Weights of a small contrastive image-text model: encoder norm batchnorm.
Rows from block 5 of the text encoder, named by matrix and row number. Rows with one number belong to one attention dimension. Each number is 128 + 24 x the weight over its row's rms, rounded and kept within 0 to 255. All counts start at 0. Numbers have three digits each. After the name is the row's rms in percent of the matrix's.
# v: attention query, key and value (stacked) (text_encoder.blocks.5.attn.qkv.weight, 576x192, the v third), inputs 96-191
# proj: attention output (text_encoder.blocks.5.attn.proj.weight, 192x192, transposed), outputs 96-191
v.69 063:119111078128112169120151166166099172066091082180140115081131115104131117120157129100110148155074143149139099149117120122119168176167135128147121118082110105145133114103097126153134143132140131136116120137128110174180082152079135122107123134087110110123089181160086130161115150111097128116
v.70 082:096124134101136142153155175099113139063136105126124127126156106117133087136081119093095107105100122123138093104126148116148127150127143137142117170121133121133132155113164118112166147083095098120117132136188146119179166150130164108092077120120143136124123091131120121128127130114081152140
v.71 072:100122145106095142127116168133153147108108123155175141105136107131088089105113114112119132105099139149124119144124131135106144133112146092152158128102124143103107083134116144155121125100096137113119124131160108156169105128100136105145159113139071154143112132123113075145109140099128157143
v.72 102:122097133070105170058154118131151099140104109136130130119136139137142125149132151102154111108103136091127145109109161153118113158119116133094118140094130126091135127133141145126137155169163114131150109105122114113115098123113148121118138126116112142156134113115133166106138158134141140112
v.73 127:144191114083096135124125167119103177113127129111157152128131121138099118114129129106104139167138109122127064135129106129139153112144123080108174133177111136148140111108105112139127140099127176136149133124165114162150110127133120146138143125137153094107140147118124106152164135135139108127
v.74 070:131134107142119143113082148122165167093093172110152148143121141144099132115111127118164108124130140147117156175126108153119158108181137095116134128136118124103090079114088149126113122156140156132116138150103123165173111086155111121137134117131096130104116167124118104117121098124119121116
v.75 114:145132113090107152185113138115110166098143138143147129120119098147101141083149113132116148134099135111139090132125109076161120121155154072127178127153096147141143122124116159154131158099109159104152119131156118137151102129124100153129144156171117094122144140140103119158186135125130145116
v.76 060:151144086149112148135155148164102114122106092204081103144116115097161157174149124124114132162122111125138143135171150158107131113145094119120099129090121116107170102095122145131153104127138133116142130105122154088124139117067175101094114153122122106114127134161144189141145095108132141130
v.77 068:105142147121099120118083111139132171097154139057183126115121120163130144156126123157149115126122129149114106133117119132103161139187141146118146107181121109142107117154116113127103124114155140143102128124126148142168127135137074154145130120140062107098111198096101135152115103104127133151
v.78 130:161118121100115117139137112117122119196128132119135126122163131129146140144140134139150124124142120091095095113127118152119136129134121131101128135158155142122120144132115114135129157120109194107144137088142131171099149163161127146166124113102191096109135119100127149140141128127167075135
v.79 141:112098161151127151162148099136129098100142127116094119125116104151164160103146124134098126102138181135178114132113168127140076111135142156094123162122100130131144163131167137095166104126111094161135120139111122077137152155138147129108099148166110162138133100130106139127154125119163135112
v.80 140:136152129125118164167100124139101161074158143132115117136104091135154159099137120148091123141131166123160086168135100095154096132180150128136132141164084131144133152130126153115146117127121125115143133153137130151139149148126104144097113161147068144122135153140107144171164129136131156082
v.81 064:160138123133132091124116079134123098173121126108106113136115148114148182118162130166150151161159137141132157152129132122121157111136097144126106091113132132114108138129109115131111137155154151114134109127060158120072123119104103162128134133149108094128133176118149138124133110134158099115
v.82 070:122134147093124139153158141091147102096113144050104134136151103124137107128023130118141102104115138133143110126153154150161144116139140151145119163129123143125096148123174130122176160087105116128115136132163122120174132137177170127113083121131133113129102108115153133112125129130099122135
v.83 131:151127098123121150132113116108101173151140132167123121127137130153115114130145085152154139148090121087116106105131089078109145162185139076127151096143128130141126130112110166172115135130110157131147125112133116147141113127124096123127139164188153086132134131144153136151121139171101168152
v.84 135:102161125106084109110144162139147123092102111083154158128127120136089120111131150097113142143136114163155140123126167160128145096092120115123150136119102130137146106122140086126132119122153122145133117154138119086152091105105145128123147110129117128133129130124114078106148134113140114144
v.85 129:152112158169173161136129102120106142113153142176079113131112152128179117108109105163127102107129156106125119137124102098125077164146133151117085132111158124115121151111133177143137096121097089127111130130106137130120169146114147132108091140125111169131124110146158164142076124155107154129
v.86 063:131112123132166142143136147129098132125146106108125088100135110141134129121161137098073160171173097101136108126108113096152145157122123168126159143156140109160145123143133089107134121139136100156119142108136142133140180125163126092108106141129211107132151113131114165133142127122103108124
v.87 093:149136128130110114089102117131121125134133171055125129136128189137136132154109132106185101122100133132101115115143124142095120146165146160065132127155151127152138165156114133127104121118158137178099115125109121114150119149168093132164120129100099139111133110104136160143103105106103118156
v.88 127:116120151141157133135155142141135103100109114122135150127129108101144128134124171104083118118168134161159108158110159181136114088080119153111118172142135126113141142133149106073157115106136106132131128130136138136114140141147162118116115105084126159123129121125099131114146126095171075066
v.89 144:135089153166145142181152083123112122132136127163085118131138111151187150101146125178112114116140175109151100120114141122125091117159135155094088162134140130119122184109153149123157091115085126133132135126113124118113177179120156161121081154139165135129113098142136141158141117152162107140
v.90 108:118104103174143115141118111121135142150119117184136119133130103143125127151140093175129133130080124120137147088135116091103144146185144113168131114106141110125114136096140142136124107145095105069127126135112130106123128123100121110110127134159164114150116121177133102127116144185112163137
v.91 138:124092179139119147148184100104124100156119119130083123127135135151176142105143114158111120106138160110142103110108157141122091125138122158069113160108136134116125165104162126115164090113084129166137130106111122085115163173130188156130079138157164146128130086125150135137138126153171117171
v.92 071:114124125141123175098116171141124163096151113141139146155153112133136120158116104128066119133099132128122090126129126130106110142140129108146166134145120115146162113112117125140135113083120105115113132152178156098196110132117121094099114129114141113104133122155104142153114153142079171150
v.93 112:158105157104143123161127126116127111100147157116105123117117167134138144058106126132162121066097149127097144142139129082174086118096146144125112127083149150119120121134127160152118163105106134124098120139113132091137141131105142197143115136104090135126128106113120141128135110071107124172
v.94 056:092142160090133122123136125108133171092164094151185131136137144164137149119145127120133104135147179150116116164137138085119119147136133116080139122149096122122100167135121114130104074069119125114116138124149087158166139153133113143135139129143095113134113190097121105110111108116123103141
v.95 067:176121102155158129112133129129117133125108124118102115152112153082159148158110123138150094133091104124145110135141115156132135119183108123102095133138128106127149154077114146104133134149162134144121138146102122123116106127145144156110112138095160107063112112172145173133137120144119107126
v.96 138:138117084096154138122106145110135123101087144106114140131123118133117151178106103098087135106120141135150139134115139122112131115142154139155122129148136116168105113154092142088111080161153126148185138183125115144127138102126098144120141126127097094126131111130154104180112132143139187114
v.97 149:127144111105130151140119101157137078162107138124119123126122150147109130110128122110126139105122154124132146131121168120127150113110116112153119123103107139152109139186092146149095142130165091138136123171126134144188115101101081124165180153113097123128119066105112120127087146153140171096
v.98 118:093153146081127143128101121135131112111134134180119096136096179165149168083152134157162143152136118097067154087173112125100051167136120177102109113151135131107135170153131152135110106124148111138098125131118120089134136151141108155158129119148129158140053127121139128138118127135089109137
v.99 103:116128126127148137133058159158151141108125127163177094144106132163111132097109145159134143115115089093101168072151121113124102158183122150114150114144149141140128138128132136097093118130147142147115130146120122101143137126108087123134102136137146146140092147132123058106125133102122138137
v.100 163:129145126095113126096161063150128087198121124111108111124143123154137134104169133139143133155092152101146124123151148136115165097086130110137084129100128122081140143101129110115131206113124155158082134129131128123161118127109131144167168100129174134134136100129111154129129145112164094135
v.101 086:099157132150134130153112114132151103130108122138112090139151119160137119086130110127134129120140150125137148087159148200140120122158119133162100153126193153144123164105153128132123090131143125140119118147136085107149161147138108139127128100175145126145105131095113112125163140120143106134
v.102 084:113106106106120156137062152174136149106121105140143115149091171152110131128170134134117147143109095092095156095161092079125113171146141143099162125141123141126177114136108157127081158143128139127117127155112122127110143111123082105134102111104135168136075145138110087124128122120093133141
v.103 070:138115126150126163177149119156139129097096088172124120143133125131143098084168091174096135112128117123159099131157123102138119138127141107121126123125138171147159180117144143130130112120165089138139143129124097080136142149140110104109102093138137149130122165145082148139114145073123111156
v.104 088:110131080074090115100135154127112118124117133125146140101122163120089132124170140137112168155136098129103115124107109136123095138113118146158124118180097107137144104134130125137137129159097113138134147167135118167170091091087134121143124105138140087117075156136131099104134091137107129139
v.105 074:139110112115140110113133111118140117139140132098136148123149124093139112091182117162085110123163121183164090179104107095133151124119121109167110124169103144141141137141137121155145115153076144115125122187100128170150103090096120109120116103121136093136123167167103137122126108093157138184
v.106 137:127139103115148150116093149111121140116113138127110160128094114134127127203127127127092119139137119133113099138128112131117110178166116120122140123209160116158124122123108166086100109136132155141151134145138119162104149135145116147111120100149087124127136126099145141193161136102125099154
v.107 094:127110189092138117153103111147137121123121104124121148109116152128157149065135139140161133133161132156142134170148117108109083143106142183107128101128136121130137180098129116128114100086131116119138150106110117098118101168128110108152140124129154142133072146143128157111146086119127100133
v.108 070:137111145155137114158142130136131143070089156129087119158109090109167118135074153125144115121125147156164130153112135121125107120152123150136117131068154103124150119109138134112161150078089048142131162073146156113132134155130168090089110133102147110121071144122137134143093102124106148109
v.109 101:116144167095090124134162098112096136143117102159114133121112154120133153109154144168129112143153117130108096132142096130134082125077135136124093090127131113122144121139127112119138122088125086158142138084137148115136115147161159140142137128106119129111083142127140156160105104120113090117
v.110 078:151119157134124102121159098115112108136145142110117184116145112103135154157141122179110151115137135156136096127094125120138110079085120139172100099172116104133126144141121091110153125115068108110142158125128145165140102136135153106148159121127139096123092117147147133171113084139145117140
v.111 091:139161097099136109124128137123103136145114103106141142119114107118101140216136154136119152158143116081145110135126127072082157101127145110157128092155104112150161097168107123100115112141163167168185146158128137154148155115140101130135147160085095136110134115115144125178109146100148132129
v.112 123:134146118203121150182094133130145105148195123170154141144152118124112082173158128112143117125144122105114152128124165141129150160148064108122166126138134143132129136172147159165106144123139069107138112087132131135129145130133105098125134131136108152139128113089103134109133158091125089114
v.113 076:124148096145143113149132097140133084133136098130113125135139125117100137119180102184088168126126131124150108108154138135124145119130122117197100117139148156125162168139120144139148107170118134113130131201116108165137128119151103120132144109136167111116102147136111113150124139091157115154
v.114 116:124138114135127127106124153111152135116177174142134101143166133126119140142141110121120105139105110089088168076108118140179128103135116110123123164164096136119126105177163129109146127162058143124091124123135121126128111097134146142123091090157104129147130146136121083155123159129113189144
v.115 081:159115143157166133152109097148152110134114140120149135144161094151147137132107107135138149112112165134170148132106150116111159073133142143143128153114141145153145186104115104101120098120145148116126158140119098101167151148122102095164144133137157131157113094145119112158150150123179129119
v.116 088:136136173134080114110146114116122128138138144158108148107122132121144142084131117152134128134180125148125121152119128112137069134095126168113107085168109110121106143127139096130120112097098093142131156080143134116142096165114155106142145113140110103127087143132137142114121085142125113161
v.117 098:130119158057129107135120125110125113151134121100160157081106125128121144133129174103158144142144142172141129166121154106088127151086138171117139116074108098125101129128100113122113142098147106118153159104142129122136109127120128120149162163103140111120095090136146144115115111140109097112
v.118 083:123149082168116129098149116102111144157131124105112099139138117138134093176120130113114100131115170138142112125142124158129177141143124078179112143082142147112134078158103138161155167170135121111111092172132151171137165095147126173097134132103111118096192093102132127143107155119129145096
v.119 115:122151120077143138135119095117127086140108108131129134121136109127119171174195143122087156147107139091138119112139145127117140081072145110187093125178148122131138141145096136117106139135120142164142137174141132125139153120168094132149172113126136139136104106123128139199121145100166112127
v.120 092:148114147137073110131171092107111109155119135106103168094148110105118108142162108167102151129144125143147082136124121137129120086095126120177098100154111118118140148118133097100151112110096114121146154113137135156146090140118152097152155109121167081115097136143119138167133090119152104144
v.121 104:165097118149138123120083152136137148136134129081164149148152096121117099161081120083137129097117133127153155141101137093110189103152148134128180142096110134135121101112097109116094156142139177090126134137122108136133143128092105107137134150098150127146165097134111083122146144125144160105
v.122 085:126143151111115142147165099104115122097125121182115147121134129125163154123125124140183123140120138103111120121136114150112092106093135131095095112141112121078142200135135143119148089112174127134128118105133136068092139172176142152127138150126119175150131116130148187171132139130126098116
v.123 075:139111155117107097125101112142127145176141141134157157127109139106123165072151157177118113116142079110123136148119098099147098116101131151110144078141111110145136111126120112102131137108092136137116129092113184147132079131114147106145105128096136129113095158133130094113115093105136113112
v.124 075:124125146150142119162129143150176124132140150142144108114119113109100153086133142124109120110153083108153166135100150144160125120118114129091127134167127112137076125087169122121135114119101113185126144087134128105129079095079138092118116141160113107147122181144112115097123145115143163165
v.125 075:154117124148160117108144093114127118180169143114155173137135120076140149163161134139102107123106133131135106165105122096112170098099125092125129125162073126104139126167105131123148146149091178114117099142117168158110110102142141136132129137096129119134190114150132154138109159113158147134
v.126 099:089143143080166135133088116141159088120123139132111089117112157161146161056167146122138144146141142135124164115167132161108075175142110177142097139140174126132112180110141143140112095118117111145118130165122119110133123133133083145153139115172163120134052140127132125112152116122116110144
v.127 100:158124125164176115146121117148141115140128129082120156140181078102127124154108112112111124109122151139183127150089155135144192052122136098164138160124151135151140135093116111133131132142110166116134127149123118145139137121129115111135151130139140129141168110128108125153150149115182146116
v.128 092:114138090160111145109127132114129125135125156113119085126124125180111098163120114057129115124094178148141151109147160165131166178170113128138135177056140131126086075124137128143127152137129086110131121116157094157129153117118123146114138119132140096109134105091129102100131132156105132103
v.129 121:117144165112100111097127124133128145159167141142133101132143159143122144069130129161161114147138089099076144095148087128149084129135114140097122111142126122091143124119154098101130154117080146131079138074130127114134090139120148158159109113144147131131093166146120104124133120120108120149
v.130 091:141104173107134123142092120129140131126119146163162132148130139132145149069107140142173132131140108116110157135111108112115081099129141165079143114149120132125142181119127114090109086102153160140111157091112114067136116159105113116174113137129123162141108131147130135118144137120143127132
v.131 090:136141137141114149128129116126091143151103102084107129151150105122137104148077103106127126109156160113140106143135138138121190100121165099140148135080163143130136102101084117145104152102188167142132115119133115108141162168134135131147154156109126154132174079100108115135157154143156109085
v.132 098:134127117148143075138103175172128159105104101105122125117096114121124113139098150152149149161181090098151112153160123088092119148159128143101165093125141125120148129089131145112109123131166161143175131114125136127119123140093116096112111169105126133108130156120130123078142138130127103149
v.133 106:133099144169120116124161123118152122136148159147134135130131146115145104087122120127139092124119138169131125158099133146156107143134100120077118141130093134110103147123179127122167115127093103115111120092118136134109080122092167119111093099153125100121171154148126159070130122143125158155
v.134 095:132129159101145147138088148134131121079133128180140137147112138143143156129099132151174143126115132097079151094131136101080088148154137173090149107120134132098127166147114158112103110119180120099099142131115132076102161158157112137132123151123134173161119094133138146140119140127088117123
v.135 082:115152122124097107120156107117127112134146128148088120109136144113122130093192116170097131151156095144126119125150110152139083119115108134169082097180111127115136146139150115150139102141078106158128128135134134146148096115114137131137133101152125096124070185133129125146122103112139122176
v.136 099:139180133149147082140109162163109126105112096123112122129124109135118144165061110150140160131188109099136129124168158093078116121155131169145158082120178117145125138112112120119091107128184125139166129114132108114143171155120100109131146174135110131115103128094135116130119132131140102124
proj.69 067:129129152165089167110096158117114116098129137107121112126131152167073110148115114081133091153119186150094131122138083149119114139135155127097081135109134102135110106134119124131144122095120119137152103114095120111185181118135086159170135128132158127147156078098091149172121111102070128119
proj.70 070:140134119123114102140090158124181095122113117098100112072123124133166134118121105068075100108147121115150126151140097146113102105129157153110119121150139113137187163143160127154104080146151145149113148149141089114112100168070142181093113129104137131151124092096111100132118203122109164132
proj.71 070:131125105141114118113138130137149139137141114096086125080128145108143133140165112060110105110104148123145104182159101109147130111186152160083119142161151111126172170134133135126085117137132144148176131121156128104090123155100172199133102101114137128119183122095113144146110148127136144177
proj.72 134:117112166164108162126082116108137078106108179117093118130141081156142123108116137141117137149149144130105123130166114100116111097133093118118135144096138136115137175162143120118162094129123125123160181157157074133136132140125139090122116133134141091181062141149130147113100131112133137128
proj.73 118:152118100122155063169131128111163132141119110118135174167111140116135102143090128120069100136114122092129170086092133116107147110151131165147108156186124109128088123110162137109140147156083118093088109157080147117143156119124136141092125145099146170126134136140120146122110138132118086143
proj.74 076:120133092105136131099138125148117150112136108204167111125131126155100117166130129124145144121111142115158109147123100103138138096171135081059145115153131147141117172117109135134134145144125125142127117135157175076137130140117075171180135124127119145119205077160115080129126106136118133145
proj.75 097:145102125125138077115153104136137156153101126096132166132098140084157100134105121119109115116122112114131130140110156153135180134112142168175148145155140122141130092116134159109115148141097129119087130143122145164093090147108162155104140123116125161131105189112115142081099159107157097163
proj.76 065:127133127139122158135060122133120103066129165153120145143121122190128117164130106128162112102137149146101179081125111111126120147098102123132090124124088127137112107109122118143139124098121119114132118144117099186176170101112067095124106146142106130195120091095109111117137111104098132115
proj.77 065:103130111109148112149172131093142131132144091118104114121125136093156128138133124147093120148108113141156148170100171084118110147134164078132146169129126144128155151140145135108115095114110156149155118117149158064152072149103142100093097115110141125110138134148110085149127129095170145130
proj.78 127:141087155121120149174154096103132129148100151118129160133166096125097137113129118138120168138081126067128091091144116095130129074182106096097166138119120186157141177147107133077147116126110123105084172135182124120139107167156140114161156122151134121126124160141133153132124107130146081135
proj.79 128:141151132128105121084103090126085125106127154082095128109098109122177103091126134150131135129182142155090101173143129157114143135053153152188152102135123115114144111151109154130107155136129135129133151134132090151082094142098138150116132129121118131166073179090131120116147161115158155109
proj.80 111:126145128119108152120143098158138113105133146106160130152083108127116084151140106124097142100082125154147140130114148110143140104114129071153169126170119178153126145114127161132149144089111135131078146137153140149173090155148110159114138160132149135162132130120119079087124199128160121155
proj.81 059:112143134111156146146116113133110136155141168160155148170126143152077136151122144181163132136107116136089156092125148117131126153106087107162124133097114128126058085106120125106156163129114104094108103127098124147169142089174119075169130116148114119128102118167164128137142073128105090113
proj.82 062:121139083099159114151135119134156142161119133179168111116134131148092139152131119109115138103082117086145100154115118133127151084115118105092156106138141130142123160124136143149134131180156123141092117161146158090136093179106123170162150119102133124111152069168129078106116161122125140154
proj.83 116:092066146135115095104144159123149136130095097143097155123136154093150166123153104092126100120142114114163159105121145120157116151157135168106088179108149106133151099137136117106116114112140136152130110123116150148088125113091132135084116151134142152123150132107117138109128107094117087149
proj.84 130:152153086131165068124091134127131130130129121116118140137110151138165090133079156140104087146163131135100149151118128146085157155096155187173105114158119062095091093113166128150120146184102117103137093158060121108105164095107141137116105115090120154133101131140123145147115131136115151128
proj.85 104:102129152133097184117150144121138102125145120126148096150118124130082189135171118098173137115104133154151145096102136133183082122148114102101113152113166139155131132131120148121149121088159143167171127081147132156167129132134096126110145158155157084120158115124134118118136136139115119111
proj.86 061:144156149145110100142105163092138154132120113124132130118126169122137141063088143119086094156202126129126121096100130178111113123094187172142080131137129087120118092138125123112116155101128133137090101128086127127135117124111126142121126139134136130123111128110132148164150134123098116073
proj.87 096:103102098129152113126170098105101135112131101132132101136133097100145138116121114149122168158122126120147100176108151095106127132119166086118175143133129161111151176133110142131134067138133149153156147115162168060147110163082123114112140129119148122116143174148110102152127120123180143116
proj.88 110:165191124119131141155116089137103143111137155108153122112114101152126078120112144160118157136127150140087086138143105147086147105096117109139171076154112159119117158128103125130125162150093102092098153143149115130149124163166116135166149115123098121141110146126136123122131143158145147098
proj.89 107:135122147110108163099148100109093129113099144085136146137141108112108143099164114116184166108126134121117098110128125157134120132115130136145156119105136158169142112160082153097129151110127127129096155094148125164115090157120098135137166156145130132143110184087138133122170116123133107103
proj.90 127:117119145105114127085111173141137124112099111160105142087133163128157138146173111093151093107150124155154140150167122147158100181122123172107085121078135096130161086132134098150105121136145122149144107116106124156090138091096128166114108143138108121134138091085129115126151119097102134138
proj.91 105:135124134102104132112100120076107106106108154099086161154138113148143150095147140121149120130160148098108135097133115114122112107132126199151093148119140103144128109144108161088131169161146124112137148121115087152090137119070109155090141148128159149169104166083148152172152103128104115104
proj.92 086:128121127122135111129126161096148113083111092111079129105130141121148121152151125083114104142149153136152144144162098126123111144169173166091081152148140120114174126126128127127113102104133119135158129118120131105152173119123100143103119155112138126154160101064099110141111138102087152125
proj.93 121:140109123125141147121161092113120116170144141080163090177116104111076162136105133134178156126097116114123119140090151149153153105119136105166170148126157141159107131118122190113155118135148147138162143091140131133148105154120143115142171096128155114107102175159136144123104148142152147132
proj.94 058:123156121151139089143121121120164120189143124095099134124125155113129128131133149110088107109156157133100129142120120105131133105116145128134108146191170126132103138135136132107099158128135151152131098123131114104099084123108188162119114117120154139124152091146116143150130134133125130132
proj.95 082:119124135103145156130130125131089119068126129181173123171127097162090120154112127168168155131130129123135140092099120101111107136112115110104122111099117159141108139108100129137179126140127109112120140124125159127186174127125029117142163147134125140147144114130120084115125097133107125100
proj.96 124:116094117149169120097146145159103132133154094119155175174134140113097096122118083144161115112123129155141144091100147139123105147152139134135094146112090104128091098110113124070151112128124122108102112091078147097170158089110099120104159136138127145116130164143110137104143112134107092151
proj.97 112:060119133105141126137112126143162120158163133164092171112141163142092119095144134126145102123118157161096135184134081126154108136161169098109123091113151104132140132119137097113118120100126107088116099119141116110110127102149128112147138132126134136135175115132117108129136118140099136165
proj.98 120:142133116119102130158135166086140110193123116070107111130126170110140128145131122110136086148129129138139144123093155136131152086127154144149107188143138086146128092131165110109102113105128152123192091092090102124092121113107183082085089091110100100104146125131094159128117109095124131136
proj.99 086:128142087149126112126143128059132131168160122075118116109108172124139141178143109065168099126148165120119136152079109141129172063137160158139127162125137114121124093154130115128112143122145135109149099089111141102092099127130107053129133115126135125120149122127111112121122136113134122128
proj.100 177:129131099095159124136152139109087163141133133129166131102134127131103150129122145142133164152112087127155103169144163159117193140121133094143178092107118156139127083146113116162118114114129092094111109165128192155127103126136158131173117100134102132098131102173130114134128095137143157124
proj.101 097:141137114136129119153086128127155091149102165078120130130132154162149151138135116095156079109116146125103192102095127108119139114061118161152112183094106089115096085132172119118139117156157111130129100158103090187117114113144133096105089118127141160161096094157114122153143123118103126113
proj.102 080:144141108110112156119149128052097160155131134103134122076104154127113139161130119080139116140151099136161095147104119155131167106171134137098117130118158132146152116153134143119105117101120164126190128091122147131110077195108146107175120148123096090088137124115107109150139098112120107137
proj.103 077:124148087104142147136091111082124138112108173122134113093130120138129136141151110098129114103139072146160153119105124132133114126137069177086109113085149111119119104096140135116161132160136143109173148133118141166072105144140109110172113133119109138162096099137128083164149107147116132142
proj.104 077:163109148151114176124115102120110115142130149098126146176112134107143138171124131124101108155110074153143155144119165137144114099136116126138120152117131092152090105141155141158139115081153151133109129122122118193131082143167174104116091159113093130158111151127126111113101110123152106127
proj.105 080:139126143135133156118067086108104134088131194148129130141119083135103131145105119133112141124139091147121122141143114111134079124143101135093112092108156145136114141097122137165160194132132149153133169132163115182102117144135116134166127145128136129192073119117152117135126130149104108123
proj.106 144:150125106119128125113185134126092146106131080145171152161121103111099134155122086138158171108107144115126107113099156143121124106128134144153143134137143153124118133100078110096127138148160128118138137078111156101158158144123090121109175146092165131089135157116123140110137130105129094119
proj.107 100:121135112112128141173097146140124164137123145158138124079124133098185133128113126105140119113142052141176148127115167100110135131083091137142143132131109146112161128156168133146091142129127115122165106148128146180130097129124181112121061105142113120115089097122142152191096118151143125141
proj.108 068:106120161162076126104139157159129168113141112094083137143134148099163123110164126122118113098163140142168120095157149163120134132115080167122076161166121145127129133147107124129105121119143139134146111146104151130148188116137135122084129138120098114123158107094123121106115101140131128119
proj.109 099:126121124116105141184147145149134159136121129144117123110139122086154100133167123147128152127119095140193139100163182131132155127104087114133134133149138155145167118143125115133096100111124126121166119149143157151144162128135192109108086122109090108098145108118110166124125089093152155146
proj.110 082:112113155146074151140144149165128134109130108159127123132148103102144088121137112168120170150115125139150071145203145146139103126141118122129143098128148181138176123122093130168098149117127128163118155150166117156136158132146161153085136143111130106130130150073153163104118141147144110123
proj.111 114:124127106131167147101154106124095178097157113205178141143128109127108095143134118138173160107104133115142131144122151132145151110146148095128140088121125144119120135106081137128131121129106110106093125106134185083164145128116099137130164116113134125121157136131124119101116107111163134149
proj.112 120:134156157111106126126092130119185099126138133172110106125134140170129172120144146129095100123125159087101142162134086102156104107144139146106117116142195105106128161116146137144130139149145135145117125148134086129114131146152104141118124143083165116154149098112160102142131148125108123096
proj.113 067:137120126147066166097108099090118108140100169108095113137127143147138154150178100097135119123135147123119142166141138131148143089120098143150099121081153125134099072089117137145142126143130155171156134159124090151089116108122166097095117148116114147188107131135129095165138107153135138123
proj.114 142:161135154164103151112133162122145067154127106075125103153134135129127118132105118143114109169113136136116103117131122140144089112166145149131115169134129101159135116122146142122136139112117153168122149108112059134111111132120134121086135124135142106131104170098118158100155151116102088113
proj.115 081:102142103125165111123119135118123148118132134143167119079142139163152111146118102112170127139127113128132131163116119129127146157132127131123150094065114141101145082104141139142132144177132069114103123147131158133106092129113097145149128114143154158136109095147163092157113144169134127120
proj.116 084:116128127118129125191120148143155129135149115119128126152147138093161123118100132164099123143134098153150154085132191111140126127079155125149141142149113140140140117162151121176103159107134151136125097160145132179126133108132176103081074106123116116131136104131119126082120134133164089120
proj.117 112:111117126102140134151158139166119202118149092188143140102132136085137113098148133123121155123136094127168131159130154116114141146135131076120151091148105166128160152145110129148084134102107117103118100121151200119146131127149145120129122121124114132087165121120129128145069126161161147152
proj.118 095:132121147148098096106149095128139118102120134112104128158128115163058136091165137125117136120137208111082129119145074139129118171135114109104095108118133153131100146111088120109159131145122135132127140128142133096150184121114088143147192144120126142140186117133089110092151130114097155120
proj.119 107:136106124130151161124141133117078168111117129151177145121165103139096093151109077139172171124106087126184090160153171134134157090164127092126145092107127160147146098098087129125124092103114106122132138138132168148141150155139144125150128130107125145101122136122122153139131076110141146145
proj.120 079:116111148132120149170104128133103164122129143148153131133144113117141114134125106179109156149117087146150099125191163146156141111113082120138149089120136164126122072134092145174109156127145112139083128196149139196144125139161185140118103148112115132147120111123156129129124100163145110110
proj.121 115:106125115140181097113139119132113166117153107163177134101120138145105130112099129113126139124139143117097101148113088132128142173139143107112155075118113154108119135141103150140124145139111091119071116134133175103140107144113081139172157127160152153114153122144150095124123153171125113123
proj.122 081:128132129108134129157135174146129124166095110169138112131154127087162096114099135180126142131107099118172125115118188125127142125104101112158142156163119114119144120093131121089112109138117088116148117126120116074129152108088181151088091096140121126093114136134136190152120099103169173136
proj.123 068:116124105133108145195133132138145147136158138172130109109120120123157117172171133095149144147128090134181144142161158135119160137118106100152180111131157183137166119192143130180102127098131119133133117162169166145148112158132157083110088127141106115122127089130168107112119143116145119136
proj.124 082:114135124117151135091066116100110095091142169131129136171131102165123155177075135138148125130133127133123168138118139098123115070137161125140132149116111134123109112150136121136170147115138131124095135145138109171120130112142076103142114116134163133188065086130147071136136110123134094113
proj.125 074:126125125118117142107143119136114113103130114194143110160127087139101110118118131176119178140126140118135083189179138137132129154204133088134159080149168169146145136091086143148141153111108133162115165142168114071131145130099119183112164135131140118138137169111172123105121145125143136129
proj.126 110:149125133132094141148085139113135108159115164072092135142124152125147155160136117084154082122137126129138175125096149113113136075098122155158098185127118098135108093138171116113120124115145134142175102130098089179114113105132170080093075116118121138142099107127115140173110109120109130124
proj.127 100:112129138134143129078095116149109114075115155195158131107141089183133134129107124130151153120111127120114110152152103114114114169121106126119151090073120153101138127103121148137164137165125071146080164167143122148131136132112087181149148136154169163161084105128171113161152146158114123121
proj.128 095:133123137139119087136153120147159125138140105057100144150121176146091163078179127104102085129143197121080161111115095132129136156134152134120084142117111097137083119156129127107123103124143156137102093141095135133150126106151101119126162146112111145120186127137088087124137135141090116116
proj.129 115:156138134154111122150149171099129117184143111058130092124115150101147149156102140136109124184120124132130107117119158144131161097120133138154145178148114130151134090163133123155096135108127134155130111128118105159116086135115182089095108089138109100101123134123118166104143125100133103106
proj.130 090:118148088121192108181114149115117130149146120154161116086131145120206101166085126117146126131124079136149145147090158101125150123103130140150170137135107119109160095138155126145106157136129078094123105125135154125099093135111125113119081085162142136130092118152150143124098144120156124122
proj.131 103:104115107112193079136128110125128163128121140152155137088131133168106129111105132124146133116140133114099137104112099125118168181095128106104146093103112125113110132125120125118139095165117075095095109146120178103126137132109100146195136116149146153109152090182128121148154117125121149139
proj.132 109:123163121100155135092102109090101177126158154177137129107106139115149138163132167100168120107132116119134177137085141108121174105103138120137113142125120134095119119136123140131110121147132121105100090109140172098156106160109129139132113120127122122136135084133124095129102089112167137127
proj.133 114:143148139120105132138111132149153060126134128090102119158117116117162148104126144159073115136131114146111131127143132122130078135122124167149130157151130111132128133134168132143146169129152162145125159139128065150111104105139129151099119138132126111170077165113142120113120183135118099100
proj.134 095:116131128124114098132167186116121133184125061113125108108137170089145109134108129132118109135135153121141086150086125144122159115143140135148130149164133106122138120121122128107095119126102129112180095077086129047098150106084163091090133094135117121067174147140121170127101131150129159141
proj.135 084:146129142131094168141086120100123107120121173120110128183138114122133136143134122142105126137107121150142161113154180111153114082100129133142102158124143122152106088122130120142140162110139160153138125158140095195125146100143167115089089131104121119181106097116117126106140095109139104116
proj.136 105:098136122117149097082138137113130152143154113159137132137135161118128129137138145118172115121118171120114178114078131123132165121095169121145105142106120113101102110125118120121126097156124122114104068100102172091141162100115121120094150092118132131116178090151105120115124108132151128138